config.yaml
num_classes: 2
arch: "transformer"
bias: "none"
width: 160
Rows from block 3 of a small sound classifier, named by matrix and row number. Rows with one number belong to one neuron. Each number is 50 + 12 x the weight over its row's rms, rounded and kept within 0 to 99. All counts start at 0.
After each neuron's rows are labels from the 100 clips, of 14976, where the neuron reaches its largest size: "strongest on" is what is common among them. Only what is clearly more common there than usual is listed. The data: short read English sentences (LibriTTS-R).
# gate: MLP gate (model.blocks.3.mlp.gate.weight, 640x160), inputs 0-159
# fc1: MLP up (model.blocks.3.mlp.fc1.weight, 640x160), inputs 0-159
# fc2: MLP down (model.blocks.3.mlp.fc2.weight, 160x640, transposed), outputs 0-159

gate.510:49 50 46 58 50 46 50 46 51 50 50 51 49 56 57 50 50 64 50 58 67 53 58 61 40 57 49 53 45 50 23 48 50 50 49 49 48 50 51 31 48 97 54 52 46 53 33 50 50 51 00 45 49 49 48 50 49 47 39 50 50 52 50 64 48 51 04 31 55 53 51 51 47 47 45 67 53 99 52 18 48 50 45 50 50 52 52 53 51 48 50 50 47 50 48 50 51 50 49 49 47 50 61 76 57 88 27 52 54 52 55 78 78 52 50 51 50 53 48 51 55 44 51 56 50 50 34 51 53 50 55 47 49 50 50 50 60 62 50 44 50 50 50 47 50 50 25 46 48 49 47 46 45 51 43 50 50 47 51 49
fc1.510:50 50 47 53 51 23 49 48 50 51 49 62 50 52 91 48 54 51 52 53 51 62 52 52 23 54 32 50 48 50 64 50 55 47 50 48 47 49 50 62 49 55 65 49 48 50 46 47 49 49 47 52 50 50 49 50 48 00 49 50 48 51 48 50 49 50 48 43 76 52 50 50 50 46 63 50 50 50 50 50 50 49 48 50 50 67 50 50 50 52 50 50 49 50 50 50 48 48 47 49 49 70 57 54 52 52 50 49 51 51 50 52 50 52 50 50 16 00 68 51 45 50 48 50 50 51 21 40 24 48 50 46 53 00 50 50 51 42 70 51 50 50 49 50 45 02 48 46 50 49 40 50 45 52 46 48 47 50 49 30
fc2.510:50 50 50 19 50 50 47 50 51 50 50 50 50 50 47 50 50 49 42 50 50 50 54 52 50 50 36 45 50 49 58 50 50 52 50 50 50 50 52 50 46 99 53 52 50 50 50 51 50 50 49 49 50 44 50 46 50 50 50 50 50 37 52 50 50 50 50 50 49 51 50 32 50 52 49 49 50 50 50 34 50 52 49 46 50 50 47 50 50 47 50 51 50 40 40 50 51 51 46 50 50 44 50 50 50 50 50 52 48 50 50 48 50 50 51 50 50 50 54 51 49 49 50 50 47 50 61 50 50 50 50 31 49 49 50 50 49 50 48 50 49 50 48 52 74 54 51 49 50 50 51 51 51 50 50 23 53 45 50 88
strongest on: voice: male

gate.523:49 44 22 48 39 46 51 50 64 50 50 72 49 55 50 44 43 50 51 50 53 50 47 51 42 55 50 50 74 50 50 50 50 52 96 58 50 51 50 46 22 92 83 48 50 54 52 96 38 50 51 59 43 50 49 50 50 47 52 56 39 42 38 44 54 42 50 52 50 86 50 49 50 37 49 53 48 50 50 50 49 83 26 63 50 51 52 55 75 34 50 49 42 50 49 50 74 72 51 62 47 50 50 50 49 50 47 50 40 46 50 50 46 49 45 55 34 53 50 48 52 60 55 49 46 55 50 52 50 48 50 50 52 50 50 40 55 46 50 84 50 50 48 99 55 41 44 52 50 45 29 23 53 70 51 51 48 56 52 50
fc1.523:50 41 50 50 47 46 50 45 54 49 49 52 58 50 50 50 48 53 50 50 70 47 49 50 49 50 48 48 50 42 51 54 50 50 48 50 14 50 49 50 50 50 51 47 51 52 51 56 44 40 48 50 23 41 49 50 50 34 62 50 41 48 48 54 51 43 54 54 51 51 50 56 45 46 16 66 49 52 56 48 49 99 48 50 50 54 50 50 54 50 50 47 48 51 50 52 53 61 50 54 49 50 65 57 44 50 50 47 49 50 51 50 49 50 50 50 62 52 50 45 52 52 50 51 50 50 50 50 53 59 47 55 50 53 53 49 51 50 50 51 48 48 46 54 50 50 50 41 67 51 48 00 52 67 51 50 52 50 52 51
fc2.523:50 51 50 50 56 50 48 50 33 51 50 55 49 51 49 35 50 48 51 48 50 47 62 50 42 50 51 50 50 49 50 50 50 50 50 50 33 50 50 50 50 57 51 52 50 50 49 50 50 51 54 50 51 49 49 49 50 49 50 50 50 48 50 50 50 40 49 50 48 50 53 03 50 50 50 50 50 35 50 55 49 50 51 50 54 52 46 52 51 50 50 50 54 47 59 49 34 50 50 57 50 00 97 50 97 33 50 54 75 38 68 55 50 50 50 60 50 50 48 50 48 49 50 50 47 48 49 79 59 52 50 55 50 49 50 48 35 50 54 51 50 58 20 47 50 50 56 47 48 45 51 50 51 62 50 58 50 50 50 62
strongest on: voice: female

gate.246:50 50 65 44 00 49 50 51 49 50 47 43 47 69 50 51 50 47 44 54 50 44 35 39 22 64 36 40 46 59 55 54 61 52 52 57 51 62 43 63 32 40 79 50 52 46 46 54 54 47 50 50 48 47 50 47 37 45 50 40 60 48 50 43 52 52 50 50 47 45 52 50 47 48 52 40 40 57 54 42 38 50 51 47 47 61 52 37 52 47 44 50 28 50 52 50 50 50 49 44 51 62 51 50 48 51 50 42 45 13 45 45 01 48 50 42 50 40 52 71 50 65 51 55 55 57 52 53 56 64 75 99 60 63 66 50 61 55 66 51 50 50 50 58 53 59 58 53 31 52 59 50 56 60 73 55 53 55 58 56
fc1.246:53 50 47 53 56 50 50 50 50 50 51 75 50 50 50 45 50 51 53 50 50 51 50 60 60 15 58 56 55 45 47 49 33 46 49 47 50 13 54 45 50 53 39 50 48 50 52 48 50 52 50 49 51 55 51 56 56 52 50 57 30 57 50 57 50 44 50 50 50 53 44 50 52 54 50 50 65 46 50 54 51 50 41 54 64 24 50 73 50 50 59 51 54 50 50 50 50 50 51 54 50 49 49 50 51 50 50 55 53 98 53 53 99 53 50 57 50 56 82 47 50 43 50 49 48 49 47 49 46 42 47 43 50 47 40 48 48 49 30 48 50 50 50 42 49 37 45 40 52 48 45 50 48 46 31 49 46 48 99 45
fc2.246:50 50 50 50 50 49 69 51 50 46 50 50 47 50 49 83 50 51 50 45 50 50 19 47 73 50 50 50 51 50 61 50 51 50 49 77 52 44 50 50 50 51 50 50 50 50 50 50 50 50 50 50 47 50 39 49 50 49 50 49 50 50 50 53 50 40 50 50 50 50 50 99 54 50 50 51 50 50 58 50 54 45 37 50 50 50 50 50 50 50 51 50 50 82 73 50 59 50 50 51 52 60 50 57 37 69 50 50 20 62 31 42 50 46 48 50 50 54 45 50 50 53 50 49 67 73 90 47 49 50 50 45 50 61 37 67 75 60 49 50 50 50 40 68 50 50 48 66 50 50 50 50 48 00 55 46 50 50 50 45
strongest on: voice: male

gate.522:54 55 47 61 51 54 56 46 52 52 59 50 60 66 51 44 56 60 51 22 50 58 87 76 70 28 58 59 61 48 45 43 40 46 44 36 38 38 57 38 36 99 35 50 53 50 55 50 43 61 53 50 50 53 56 53 52 54 56 54 42 54 29 52 55 42 60 54 55 54 33 57 55 52 52 54 52 45 45 56 50 43 42 50 65 51 50 60 51 50 56 53 50 60 55 51 55 55 59 53 40 49 51 51 57 84 39 59 67 66 99 77 79 66 56 62 50 64 58 48 45 43 44 44 28 38 18 44 42 41 39 45 45 39 43 44 38 39 44 44 43 48 44 42 43 41 43 38 56 37 39 50 40 30 37 38 46 32 43 36
fc1.522:52 57 48 57 50 53 58 43 55 50 61 50 58 66 51 45 56 58 52 34 50 59 84 81 80 23 61 62 63 48 48 41 43 41 40 26 46 33 55 40 38 61 34 50 57 50 56 38 40 53 53 48 50 52 60 52 53 52 62 53 44 51 39 53 61 32 62 61 56 54 39 59 55 51 53 55 51 37 44 60 50 46 45 50 60 51 50 68 52 53 56 55 50 59 56 51 52 58 61 52 29 36 51 51 54 54 33 64 69 71 75 82 77 66 60 57 50 64 50 49 42 45 44 36 28 31 25 45 39 38 18 41 45 24 38 41 30 35 46 41 46 45 46 35 44 41 26 30 59 46 31 50 32 30 44 35 49 43 41 41
fc2.522:50 50 50 44 50 61 50 51 50 52 50 50 53 51 50 50 49 49 50 55 50 50 69 50 40 52 55 52 51 50 48 49 50 50 52 35 34 50 51 50 50 49 50 50 50 50 50 54 50 50 57 50 51 50 50 50 43 19 50 55 50 52 50 50 50 57 50 50 49 62 50 51 40 50 50 50 50 42 50 54 47 53 50 50 50 50 47 52 50 50 50 50 50 50 44 50 27 64 49 50 48 28 53 50 99 17 50 51 73 22 87 52 54 54 57 59 49 49 55 50 50 50 49 51 48 24 22 62 72 50 50 53 49 41 58 16 34 47 51 52 50 50 50 30 50 50 68 35 50 43 50 50 67 73 50 99 50 50 50 66
strongest on: voice: male

gate.355:53 67 37 57 51 53 56 46 50 50 59 55 58 50 50 45 50 51 51 35 58 66 73 70 69 46 51 59 60 50 49 42 48 30 38 22 44 41 63 37 44 56 43 50 50 50 60 50 50 54 62 50 50 56 54 61 56 52 67 65 49 59 49 48 67 45 65 68 54 62 45 56 54 61 52 52 55 36 49 70 51 48 49 50 52 55 51 66 50 51 50 55 53 68 51 50 54 58 54 51 38 39 51 51 58 50 32 59 60 85 50 68 59 61 50 68 49 55 50 49 49 49 39 34 38 21 31 43 24 28 33 17 42 25 26 48 20 25 50 41 35 49 27 23 47 34 42 44 57 41 38 36 28 46 48 25 30 46 27 39
fc1.355:57 66 35 58 52 57 56 43 54 52 61 55 57 51 50 46 51 52 51 35 58 65 64 66 67 39 58 55 62 49 44 38 44 31 38 22 38 37 64 39 40 55 40 43 50 51 60 50 48 57 60 49 50 58 56 62 56 57 71 65 46 61 46 49 66 41 64 73 56 64 45 57 56 67 52 57 58 38 45 68 51 46 44 50 55 58 54 67 50 54 55 59 54 72 52 50 56 62 57 51 40 44 50 51 59 52 34 57 64 68 54 71 64 61 52 72 49 53 53 49 47 49 39 37 39 24 36 42 26 32 33 28 40 23 26 45 21 25 49 40 38 48 38 25 44 31 40 38 57 35 42 37 30 43 44 24 20 44 31 37
fc2.355:50 50 53 50 50 55 50 50 40 50 50 50 51 68 50 41 50 48 50 54 50 50 70 50 21 50 54 50 50 50 41 50 50 50 55 06 17 50 50 50 50 50 50 50 50 50 50 51 50 50 58 50 52 50 61 50 49 50 50 50 50 51 50 50 50 56 50 50 49 50 50 47 33 50 50 50 50 47 49 56 46 53 50 50 50 48 39 51 50 50 50 50 50 50 45 50 39 50 50 50 49 35 61 50 85 33 50 51 89 34 69 57 50 50 62 56 50 50 54 50 50 50 50 50 31 00 11 55 61 50 50 55 50 28 67 31 03 03 50 50 50 50 50 25 50 50 64 25 50 49 50 50 66 68 50 70 50 50 50 53
strongest on: voice: female

gate.270:48 50 98 48 51 50 50 99 42 49 50 23 00 50 50 61 50 50 50 50 49 49 51 50 50 50 50 49 50 74 50 50 88 48 50 50 50 50 49 50 50 49 47 51 50 49 43 09 55 50 50 48 49 50 50 48 50 49 48 43 52 50 50 50 50 50 51 45 50 42 50 51 50 52 65 50 00 51 50 49 58 50 51 49 26 37 50 50 50 50 49 50 50 50 56 50 51 50 50 52 53 50 49 50 50 52 51 51 62 51 50 50 50 77 51 47 50 49 51 50 51 49 51 51 49 52 50 50 55 57 51 51 49 51 53 50 53 50 50 49 50 71 50 51 49 50 61 50 51 52 52 49 52 49 90 54 50 50 51 53
fc1.270:54 50 48 49 50 00 50 50 50 50 00 50 50 46 50 50 51 50 60 50 73 50 50 50 50 51 50 50 50 50 50 48 50 50 50 49 48 50 50 50 50 50 50 50 50 50 50 51 50 50 50 50 50 50 99 50 50 50 50 50 49 50 50 16 50 46 52 50 50 50 49 51 50 50 50 52 50 50 50 50 89 74 50 51 50 73 50 50 57 50 45 73 48 53 50 10 50 50 50 49 50 63 56 50 50 50 50 49 50 50 50 53 50 50 50 50 51 50 50 50 50 50 49 50 50 34 44 50 50 50 50 50 50 50 50 46 44 26 50 50 47 50 46 50 50 50 57 47 50 50 50 50 50 50 50 45 49 50 50 33
fc2.270:50 50 50 50 50 49 50 50 50 50 50 52 49 50 50 50 50 72 50 50 50 49 39 50 53 50 47 50 50 99 54 70 50 50 49 66 56 50 50 50 50 53 50 49 50 51 51 46 50 50 50 50 50 50 50 50 54 50 50 48 50 54 50 50 50 50 50 49 99 50 50 48 50 50 50 50 50 51 50 48 46 50 50 50 50 50 50 50 50 50 50 50 49 50 51 50 50 50 56 50 50 69 34 50 23 50 50 00 47 71 50 44 50 49 12 48 52 49 47 49 50 40 48 50 79 86 55 50 47 49 50 46 50 52 40 51 59 85 50 46 50 50 49 55 50 50 48 52 50 51 50 49 44 44 50 50 50 50 50 49
strongest on: the word "you"

gate.17:53 69 33 60 52 60 55 40 59 52 63 53 59 51 51 49 56 52 51 31 51 69 58 63 74 32 57 62 69 48 47 40 47 37 36 26 32 37 73 38 37 60 39 48 50 50 60 49 50 56 60 49 50 55 56 59 52 53 64 61 45 60 44 51 60 43 63 64 54 61 41 55 56 58 56 51 56 29 47 75 53 47 45 50 54 57 53 60 50 57 52 56 53 68 52 51 62 66 65 52 37 43 50 51 58 54 40 60 63 65 59 65 66 60 52 70 49 57 51 48 47 48 42 25 32 22 37 42 33 38 16 26 42 27 28 47 19 31 49 45 39 48 39 22 41 38 38 41 60 38 37 39 35 45 43 27 37 44 22 36
fc1.17:54 63 38 56 54 58 57 43 57 50 67 54 58 51 51 49 62 53 52 32 54 69 60 64 72 29 55 57 76 48 45 37 43 33 38 29 32 39 75 34 37 61 43 45 51 50 64 52 49 55 62 49 50 57 58 60 55 54 65 62 49 60 43 51 62 42 65 67 56 61 43 57 58 62 57 51 55 29 43 70 51 42 45 50 56 61 54 67 52 56 54 57 53 67 52 51 59 67 66 52 41 41 50 51 58 53 34 62 65 64 60 64 66 56 57 67 49 57 50 48 46 48 39 35 39 23 37 42 31 36 36 26 43 30 28 42 22 32 48 43 32 45 35 26 44 36 38 33 61 38 39 38 36 39 38 28 35 42 25 34
fc2.17:50 50 50 50 50 57 50 50 50 50 50 50 37 51 50 44 50 45 50 55 50 50 72 50 21 50 57 50 50 50 41 50 50 50 58 04 15 50 50 50 50 50 50 50 50 50 50 51 50 50 58 50 53 50 50 50 49 50 50 51 50 51 42 50 50 60 50 50 49 54 50 50 35 50 50 50 50 42 49 63 44 55 50 50 54 47 31 51 50 50 50 50 50 50 44 50 30 50 50 50 49 50 50 50 81 38 50 51 72 37 68 54 50 52 78 63 50 50 55 50 50 49 50 51 39 00 11 54 63 50 50 57 50 24 68 25 03 16 50 50 50 50 50 26 50 50 61 30 57 44 50 50 66 70 50 74 50 50 50 54
strongest on: voice: female

gate.577:42 35 61 41 45 38 42 59 42 45 36 46 39 48 50 56 43 43 48 69 45 38 38 34 33 70 36 46 31 51 58 62 60 66 62 74 65 64 33 64 64 41 61 59 45 50 40 51 56 41 39 52 50 40 41 39 43 41 39 37 58 38 60 49 40 60 37 39 42 39 60 40 42 39 44 45 41 69 58 34 45 57 58 50 42 40 45 37 46 45 44 39 43 35 47 49 44 38 38 48 61 59 50 48 41 46 66 39 33 35 38 36 28 39 41 32 50 39 50 52 56 52 62 65 62 71 63 59 70 71 63 78 62 66 65 58 72 67 53 60 65 56 65 88 68 64 62 61 39 63 60 63 64 60 61 71 65 59 69 62
fc1.577:41 33 62 43 46 37 41 59 43 44 37 48 41 48 50 56 43 43 48 66 45 34 37 35 32 68 40 46 29 51 64 65 61 69 64 76 66 63 32 65 62 41 62 59 47 50 38 51 54 40 38 53 50 41 41 38 43 41 34 37 59 37 63 49 36 61 35 35 45 39 58 39 42 36 45 45 41 67 59 32 46 58 57 50 42 40 43 35 47 41 43 39 47 32 48 50 43 38 38 48 61 59 50 49 41 46 65 38 32 35 41 34 31 38 45 32 50 45 49 52 54 53 63 64 65 74 65 62 64 62 64 71 63 68 67 59 75 70 52 64 67 56 67 71 58 65 63 63 40 64 59 62 65 59 62 71 67 59 70 64
fc2.577:49 50 50 50 50 59 50 50 50 50 50 50 51 51 50 46 50 50 50 57 50 50 72 50 18 50 50 50 50 50 44 50 50 50 64 07 28 50 50 50 50 50 50 50 50 50 50 51 50 50 59 50 53 50 50 50 48 50 50 51 50 54 50 50 50 61 50 50 49 55 50 51 34 58 50 50 50 42 48 59 44 54 50 50 53 47 32 51 50 50 50 50 50 69 48 50 36 50 50 50 49 50 54 50 74 35 50 51 67 38 70 56 50 53 64 62 50 50 57 50 50 31 50 50 35 00 08 53 60 50 50 57 50 28 73 24 02 06 50 50 50 50 50 22 50 50 60 26 52 48 50 50 64 70 50 81 50 50 49 58
strongest on: voice: female

gate.249:50 10 50 45 49 45 50 65 50 63 47 49 52 50 51 50 32 47 15 38 40 40 50 50 45 58 52 49 49 55 69 81 54 58 52 51 50 63 50 50 52 43 50 50 50 48 51 48 91 49 50 52 50 50 50 50 50 50 51 50 50 47 52 99 56 51 50 52 48 46 68 49 47 35 47 49 18 51 64 60 49 47 54 41 50 49 51 48 50 37 50 00 50 50 82 50 55 50 50 50 50 47 38 33 50 50 62 50 50 50 48 50 21 50 49 36 51 42 50 73 50 55 51 52 51 50 52 50 61 51 65 57 87 52 52 51 51 51 50 62 50 51 50 51 50 50 55 76 50 50 53 50 62 51 66 51 50 73 51 73
fc1.249:50 45 51 50 49 48 50 50 50 60 49 50 50 50 53 49 27 47 33 50 41 43 50 50 49 50 52 46 50 54 61 56 52 50 50 61 44 52 48 50 50 48 50 50 50 50 37 50 50 38 51 52 48 50 49 50 52 50 43 48 51 36 50 50 45 50 50 50 50 50 53 50 50 49 50 50 46 54 56 45 51 51 99 36 50 50 52 34 50 49 49 42 50 53 51 54 51 50 50 47 48 48 40 50 49 50 54 50 50 50 50 50 27 53 52 47 51 45 50 68 51 54 52 52 50 50 52 50 58 67 52 54 63 54 53 53 51 52 52 52 59 50 51 53 49 50 59 52 50 51 55 50 99 50 68 52 51 60 54 54
fc2.249:50 50 58 50 50 50 50 99 50 50 50 54 52 52 51 39 50 50 50 50 50 50 56 50 43 41 50 16 50 49 48 50 50 39 60 38 33 50 50 50 50 59 50 50 50 50 50 50 49 50 50 50 52 50 50 51 43 50 50 57 50 50 50 50 50 50 50 50 50 51 50 40 46 50 50 49 50 41 50 59 50 53 50 50 50 50 35 50 57 50 50 50 50 90 33 50 34 50 47 50 49 02 87 50 71 26 50 51 59 45 70 50 43 51 61 57 44 47 55 50 50 50 50 37 47 36 31 50 54 50 61 51 50 41 56 49 19 49 53 56 50 50 44 29 50 50 52 33 50 49 50 50 60 71 50 56 50 16 50 57
strongest on: voice: female

gate.297:52 56 48 57 53 57 53 47 52 50 64 50 58 59 50 42 52 66 55 32 50 78 62 63 77 31 63 62 57 48 49 43 49 40 45 32 47 44 71 48 48 68 43 50 50 50 57 49 50 55 53 50 50 52 51 53 51 51 57 52 49 75 49 51 63 46 52 56 72 54 41 54 55 55 59 60 52 27 00 73 50 46 47 50 53 51 50 62 50 54 55 55 56 65 52 57 54 52 55 68 42 46 50 50 52 52 33 62 72 72 64 77 76 62 57 55 51 64 37 49 49 44 49 36 44 35 46 48 18 22 48 30 47 31 36 44 36 36 44 47 49 47 49 29 49 45 40 48 57 38 36 45 33 43 46 30 41 46 31 34
fc1.297:47 47 54 48 50 47 39 54 49 49 43 49 49 45 50 56 42 47 46 57 50 11 35 30 20 61 42 36 28 52 52 55 61 58 65 94 55 62 38 53 63 38 54 51 50 50 47 50 54 49 46 50 46 48 46 49 49 49 44 47 54 48 56 49 43 52 46 45 46 46 62 48 48 49 35 49 48 61 62 40 50 72 59 50 46 49 50 38 50 49 39 44 50 47 39 50 48 44 46 45 61 51 50 50 42 49 86 40 21 16 43 34 11 31 42 39 49 48 50 52 59 55 58 62 59 75 63 33 66 74 55 67 57 78 67 44 67 67 61 54 58 51 61 67 53 71 64 57 45 46 63 51 61 75 63 69 51 55 67 56
fc2.297:51 42 50 50 50 49 51 51 74 50 50 50 47 49 50 50 48 51 50 47 50 50 18 50 67 49 48 49 50 50 51 50 50 50 49 71 62 50 50 50 50 50 03 50 50 50 50 44 50 49 38 50 49 50 49 50 51 50 43 46 50 46 53 50 50 40 50 50 50 49 33 56 60 50 50 50 50 75 50 40 52 46 49 50 46 50 53 48 50 50 50 50 49 50 54 50 56 50 50 50 52 50 50 50 21 73 50 49 11 62 12 44 50 44 40 31 51 50 45 50 53 50 57 49 51 82 72 42 30 50 49 13 50 67 42 99 92 50 49 49 50 36 54 78 45 50 30 65 49 56 50 50 44 35 50 33 50 50 50 43
strongest on: voice: male

gate.353:50 50 50 05 50 50 92 50 51 27 50 50 47 48 50 50 50 38 50 50 37 50 50 50 50 50 50 50 50 50 57 50 50 52 50 50 50 68 50 50 50 50 61 50 50 47 56 82 50 50 51 50 50 50 50 50 50 50 50 50 49 51 49 51 50 49 53 50 50 50 51 50 05 50 50 00 50 50 50 50 22 50 50 31 50 50 86 52 52 50 66 78 50 50 49 42 50 50 50 50 50 50 50 50 00 46 50 50 46 42 50 44 49 50 49 50 50 50 50 18 48 50 44 50 50 50 50 99 50 47 50 50 50 50 50 50 50 50 50 52 51 50 51 52 49 51 50 50 50 50 50 50 50 49 50 49 73 50 50 49
fc1.353:50 50 50 50 50 53 50 50 50 50 50 50 50 50 00 50 51 50 49 49 50 50 50 47 50 50 50 50 50 45 50 54 50 50 47 50 50 52 50 50 49 50 50 49 50 50 55 50 48 48 50 50 49 50 48 99 50 50 50 82 50 50 50 50 50 50 50 50 45 48 50 50 50 50 50 50 51 50 50 50 50 50 51 50 48 50 50 50 50 50 50 50 50 36 50 50 50 64 50 50 51 50 51 50 50 50 50 50 50 50 50 37 48 50 51 50 54 50 49 37 51 50 62 50 53 50 51 50 50 51 50 50 50 50 50 49 52 51 50 50 53 51 50 50 50 51 50 50 50 50 50 50 51 50 50 52 50 96 50 50
fc2.353:50 50 50 50 50 50 50 50 56 50 50 50 50 52 50 50 50 35 50 50 50 50 50 50 52 99 50 51 99 49 49 45 39 50 39 48 50 50 49 50 50 50 49 50 42 36 48 53 50 50 44 50 50 50 50 50 50 50 50 50 50 44 46 50 51 51 53 50 50 48 50 51 49 50 50 04 50 50 82 50 39 50 50 53 50 53 50 49 50 51 50 50 50 50 50 50 52 48 50 50 50 51 48 50 50 58 50 50 50 50 50 50 51 50 50 49 50 49 51 58 50 49 50 48 43 50 50 50 50 50 50 51 50 49 51 50 51 47 50 98 50 50 50 48 50 51 50 50 50 50 50 50 50 51 50 50 50 50 99 51
strongest on: voice: male

gate.609:38 36 61 42 43 37 39 61 40 45 35 48 38 46 50 59 37 39 47 69 46 37 38 37 31 70 39 46 33 52 60 64 60 66 61 70 65 63 34 64 61 29 63 61 42 50 37 52 60 39 36 51 50 40 39 38 42 42 35 38 57 36 57 49 36 59 33 34 43 38 61 36 38 40 44 43 37 66 58 32 46 56 60 50 42 41 41 35 47 42 42 37 47 34 47 49 39 37 33 47 59 58 50 49 40 44 59 39 32 32 39 34 30 39 43 35 50 35 50 52 56 53 64 65 59 68 64 62 64 63 63 71 64 66 65 61 69 69 52 62 65 59 65 69 58 64 59 62 37 62 61 62 64 62 61 66 66 62 69 64
fc1.609:39 38 62 40 45 38 38 66 42 44 34 48 40 47 50 58 39 39 47 75 46 36 39 37 32 68 41 45 33 52 61 63 60 65 62 69 63 62 32 64 61 36 63 59 42 50 37 52 61 41 37 51 49 36 41 37 42 43 36 37 57 37 58 49 34 60 33 36 42 37 60 34 39 43 43 43 39 67 61 31 46 55 59 50 42 40 41 35 47 43 44 39 48 36 47 49 41 37 34 48 59 57 50 49 40 45 63 38 35 34 35 34 33 38 43 34 50 44 49 52 54 52 63 66 59 71 64 62 65 69 63 72 67 65 65 61 72 67 52 61 66 63 65 69 58 65 60 61 36 63 69 62 64 61 60 67 63 61 68 63
fc2.609:49 50 50 50 50 58 50 50 50 50 50 50 51 59 50 45 50 49 50 59 50 50 68 50 33 50 52 50 50 50 45 50 50 50 56 08 30 50 50 50 50 49 50 55 50 50 50 54 50 50 56 50 53 50 50 50 48 50 50 53 50 52 50 50 50 63 51 50 49 56 50 47 31 50 50 50 50 44 48 58 43 55 50 50 50 48 35 51 50 50 50 50 50 50 43 50 40 50 48 50 49 50 51 50 67 29 50 51 71 41 67 53 50 50 66 58 50 50 55 50 49 50 50 50 33 00 19 53 62 50 50 60 50 07 99 27 18 21 50 50 50 50 50 03 50 50 64 23 54 48 50 50 67 69 50 70 50 50 49 54
strongest on: voice: female