From a checkpoint of a small sound classifier.
Model: 2.44M parameters, arch transformer, norm layernorm, activation swiglu, width 160.
Training: adam_atan2 at rate 0.0018, held-out accuracy 97%.
Data: 26041 training examples, 149.9 epochs.
Rows from block 2 of a small sound classifier, named by matrix and row number. Rows with one number belong to one neuron. Each number is 500 + 40 x the weight over its row's rms, rounded and kept within 0 to 999. All counts start at 0. Numbers have three digits each.
After each neuron's rows are labels from the 100 clips, of 14976, where the neuron reaches its largest size: "strongest on" is what is common among them; "loudest band" is the band of the loudest frequency at the time of the peak. Only what is clearly more common there than usual is listed. The data: short read English sentences (LibriTTS-R).
# gate: MLP gate (model.blocks.2.mlp.gate.weight, 640x160), inputs 0-79
# fc1: MLP up (model.blocks.2.mlp.fc1.weight, 640x160), inputs 0-79
# fc2: MLP down (model.blocks.2.mlp.fc2.weight, 160x640, transposed), outputs 0-79

gate.351:500498494500501500500501435624497486475493481305485516499501506500500500500499549503500502446500500500502500500500500500502502466498505194500417514498500505516514496500498508512611514503503522495499500518499493495508500510500501508500496511
fc1.351:465505484501491486501503496492487587503508500518499508496494497526497500500498465502501500503501489502454499497500501500496355503499487500500514458406476500331492502494500274500499501778476489515500500500501484500600497493522500491510500514
fc2.351:501500560501492496500504489498498508434492502663492498500584498497499500500499500246501498497500517501505477499504500486497535502501465502540499504501500505489484500490485500458496594498570500483434498482501510501506443532501534500541498548
strongest on: voice: female
loudest band: 500 to 1000 Hz

gate.609:504500501521498538500500500545503587521505497499500503504500501515501502503495626473413497411472438474466466500445378420500431314498499520495467496464500501504504659499589732496500500512512465500500500500500500511500500504495505586515494494
fc1.609:500499500420514482500500499485488331357500501515500499507502499496490491497474368506589501532506598528535513501511514521500624587501501491500532506507500500496497483390416400460486500480498647500500500500500504499500500500502483469500507501
fc2.609:511499518500500490475500497510496500469497501481500498500520499492511499560550463524500501571501502500500618488501500483500476501500500479501500391514491500464497504492501517500499500498499500499468500500500500499627495504498524500497503500
strongest on: voice: female
loudest band: 250 to 500 Hz

gate.512:500361437497497496500500500501500500500500481499499485502493503500500500500500500500516500541500500500502501501520500500425500501500498500503519425500500500500505500501500500501500486500496495503500498503500500500500502419500500499500502501
fc1.512:499500501499500499501601499499497486492499501501500500490501497500500500500499499500504500525498502500500530500502499499501449499509497511498492500493499499500500500499503489496500500549500499502500500471491501504500500500779500500500344503
fc2.512:507502474496500481500500505497498501519501496500564500362446500496500501504492497412500500502500499500500500499502460515498500503481485502500500499500498499475481504519496494500499495499498500500539500500503486504474500500504500499500183500
strongest on: voice: male
loudest band: 250 to 500 Hz

gate.49:522514500499502499508568482533500495500389501500459503477487461464496499499504500511508518532575542501584557478542362500633555500500507490518486703526500447500499499500500502505502500500517611470501500502499497465534500525481505486501530503
fc1.49:414481498502499523495500519460500500496607500500541401519506529511530504500497500491463485457453471498461471493451660500420472500500485497476509396494500652500502501500500497499490500498481385512500500562507498529450500495547500523509486500
fc2.49:500482506513501503494500501501500508498461501492500494500507499500502500499492500498501505475500551499502539499442499497513450500499500501585500500560515500386500500439500576416499501495499535423496469498522504499686443501499597504500501552
strongest on: voice: female; the word "she"
loudest band: 2000 to 4000 Hz; 4000 to 8000 Hz

gate.120:502506501570500587501501500500539515507463472501501499500509498492496492500379504501448512502500523502501502501500500502497501501500495500484490501493490499497473504526500502498498510500475495500401500498471662501444500474500501500496466499
fc1.120:736499505500570542501502498500501540509499500494500496498500496409478480466502501501494519526503538504502501502497499606504500627529494501480418502501508498500496508494500508498491502489491459500462456499500463509501507498502492495495477461
fc2.120:499509498239607482499500500503499466500500500509500500504496501500497500460500547488497498453498492501498525483496478503500520498489498499500500525498551499603519500509500570490501503510501529503502506493485500582387495509459494454492500513
strongest on: voice: female
loudest band: 250 to 500 Hz

gate.80:512504512527529507518487530495542532526591495451521512513481500513549562504574529489500483464457497468464444532456500482400416459499487500521500491501528493499496508522500508499452519496500422517480486522536500527476542500636503509517500506
fc1.80:510503500514525501500489525496558532536576496465510507510480500511539537502492528482500484476441500456461450493457500485400406462499491499539499493502412494499500509527500507518462517497500437515484487521534553527480537500605505505514500506
fc2.80:499508471500500503501500562469498500500504544501510500500481500500481500484506514502499500500496500500500415545500500500500498499500501500479500500498502500561500517500501490533501500500494500506527500500497501605406535493500485500509500500
strongest on: voice: male
loudest band: 250 to 500 Hz

gate.226:499500509497500500529499506498500498489485500513522499507500504484500497500500477444500467448497488500499498497500500500486491553504500511493499504611500495500500502510502500494523499500497239489501500497433510512503468501498404549491500490
fc1.226:500501500492500508499499502489500500419500500501508500582502502484500500508500498489501496501487500501500493487501500502500506639505493509498489500563486496504508500501506532494501504500487500468500500497489513522504459500500478514497500492
fc2.226:500501558500501508541500518500499527504506500561444500500537501567490503462497501482500493500500451503500680504502502509499504509500499503505501504498500501498524493501521500499504494506500500508446482500500565507361498511501485500505492537
strongest on: the word "it"
loudest band: 250 to 500 Hz

gate.185:500508497502500500499500502500500502500499564483450446500500501503636735500500503500496500496499448497651500500498499377500500481498500500499500499500500500581677500500688536500500499500500496491500500500472499500500498500469320500500500500
fc1.185:500502500500500501553497500412501503500703500499500460489399386454494498500500491501500500519500500505513501568617710502500500507679500499502501500500500532499499493501499498500500500500495500500500500500500499501500500500500500506500500500
fc2.185:511500508507500499500500499501452500488499502500500500500510500502500500500500498501500501500401500500500605500500500500494516497500498501500500500500500500500486500499500500500501500493497500500494500500500506504494499500500949500500500577
strongest on: voice: female
loudest band: 500 to 1000 Hz

gate.117:503502500499500500499496516499500490368507516501507500509497500491500507498496350500491494489499502496453467432499502501421393495575500498494506500485500499474503395492492300500454504500439498512498494509565497501475523493503501500521530510
fc1.117:513501493477497503341505500689501573499500499554498500502500500499495455494506502500495501500501500501501508505500488501500501500500499509367489508501502504513499499502500500573502496510502500450496500214476499494501500502494501496281491501
fc2.117:502497527500499486520501536499516494497498501657500498500521499499500500501506491506500501499495502500492581496501500499500508490499500498532500503511533503469499500497480500426505502499499587486500499568507560498505493502498501500500501786
strongest on: voice: female
loudest band: 250 to 500 Hz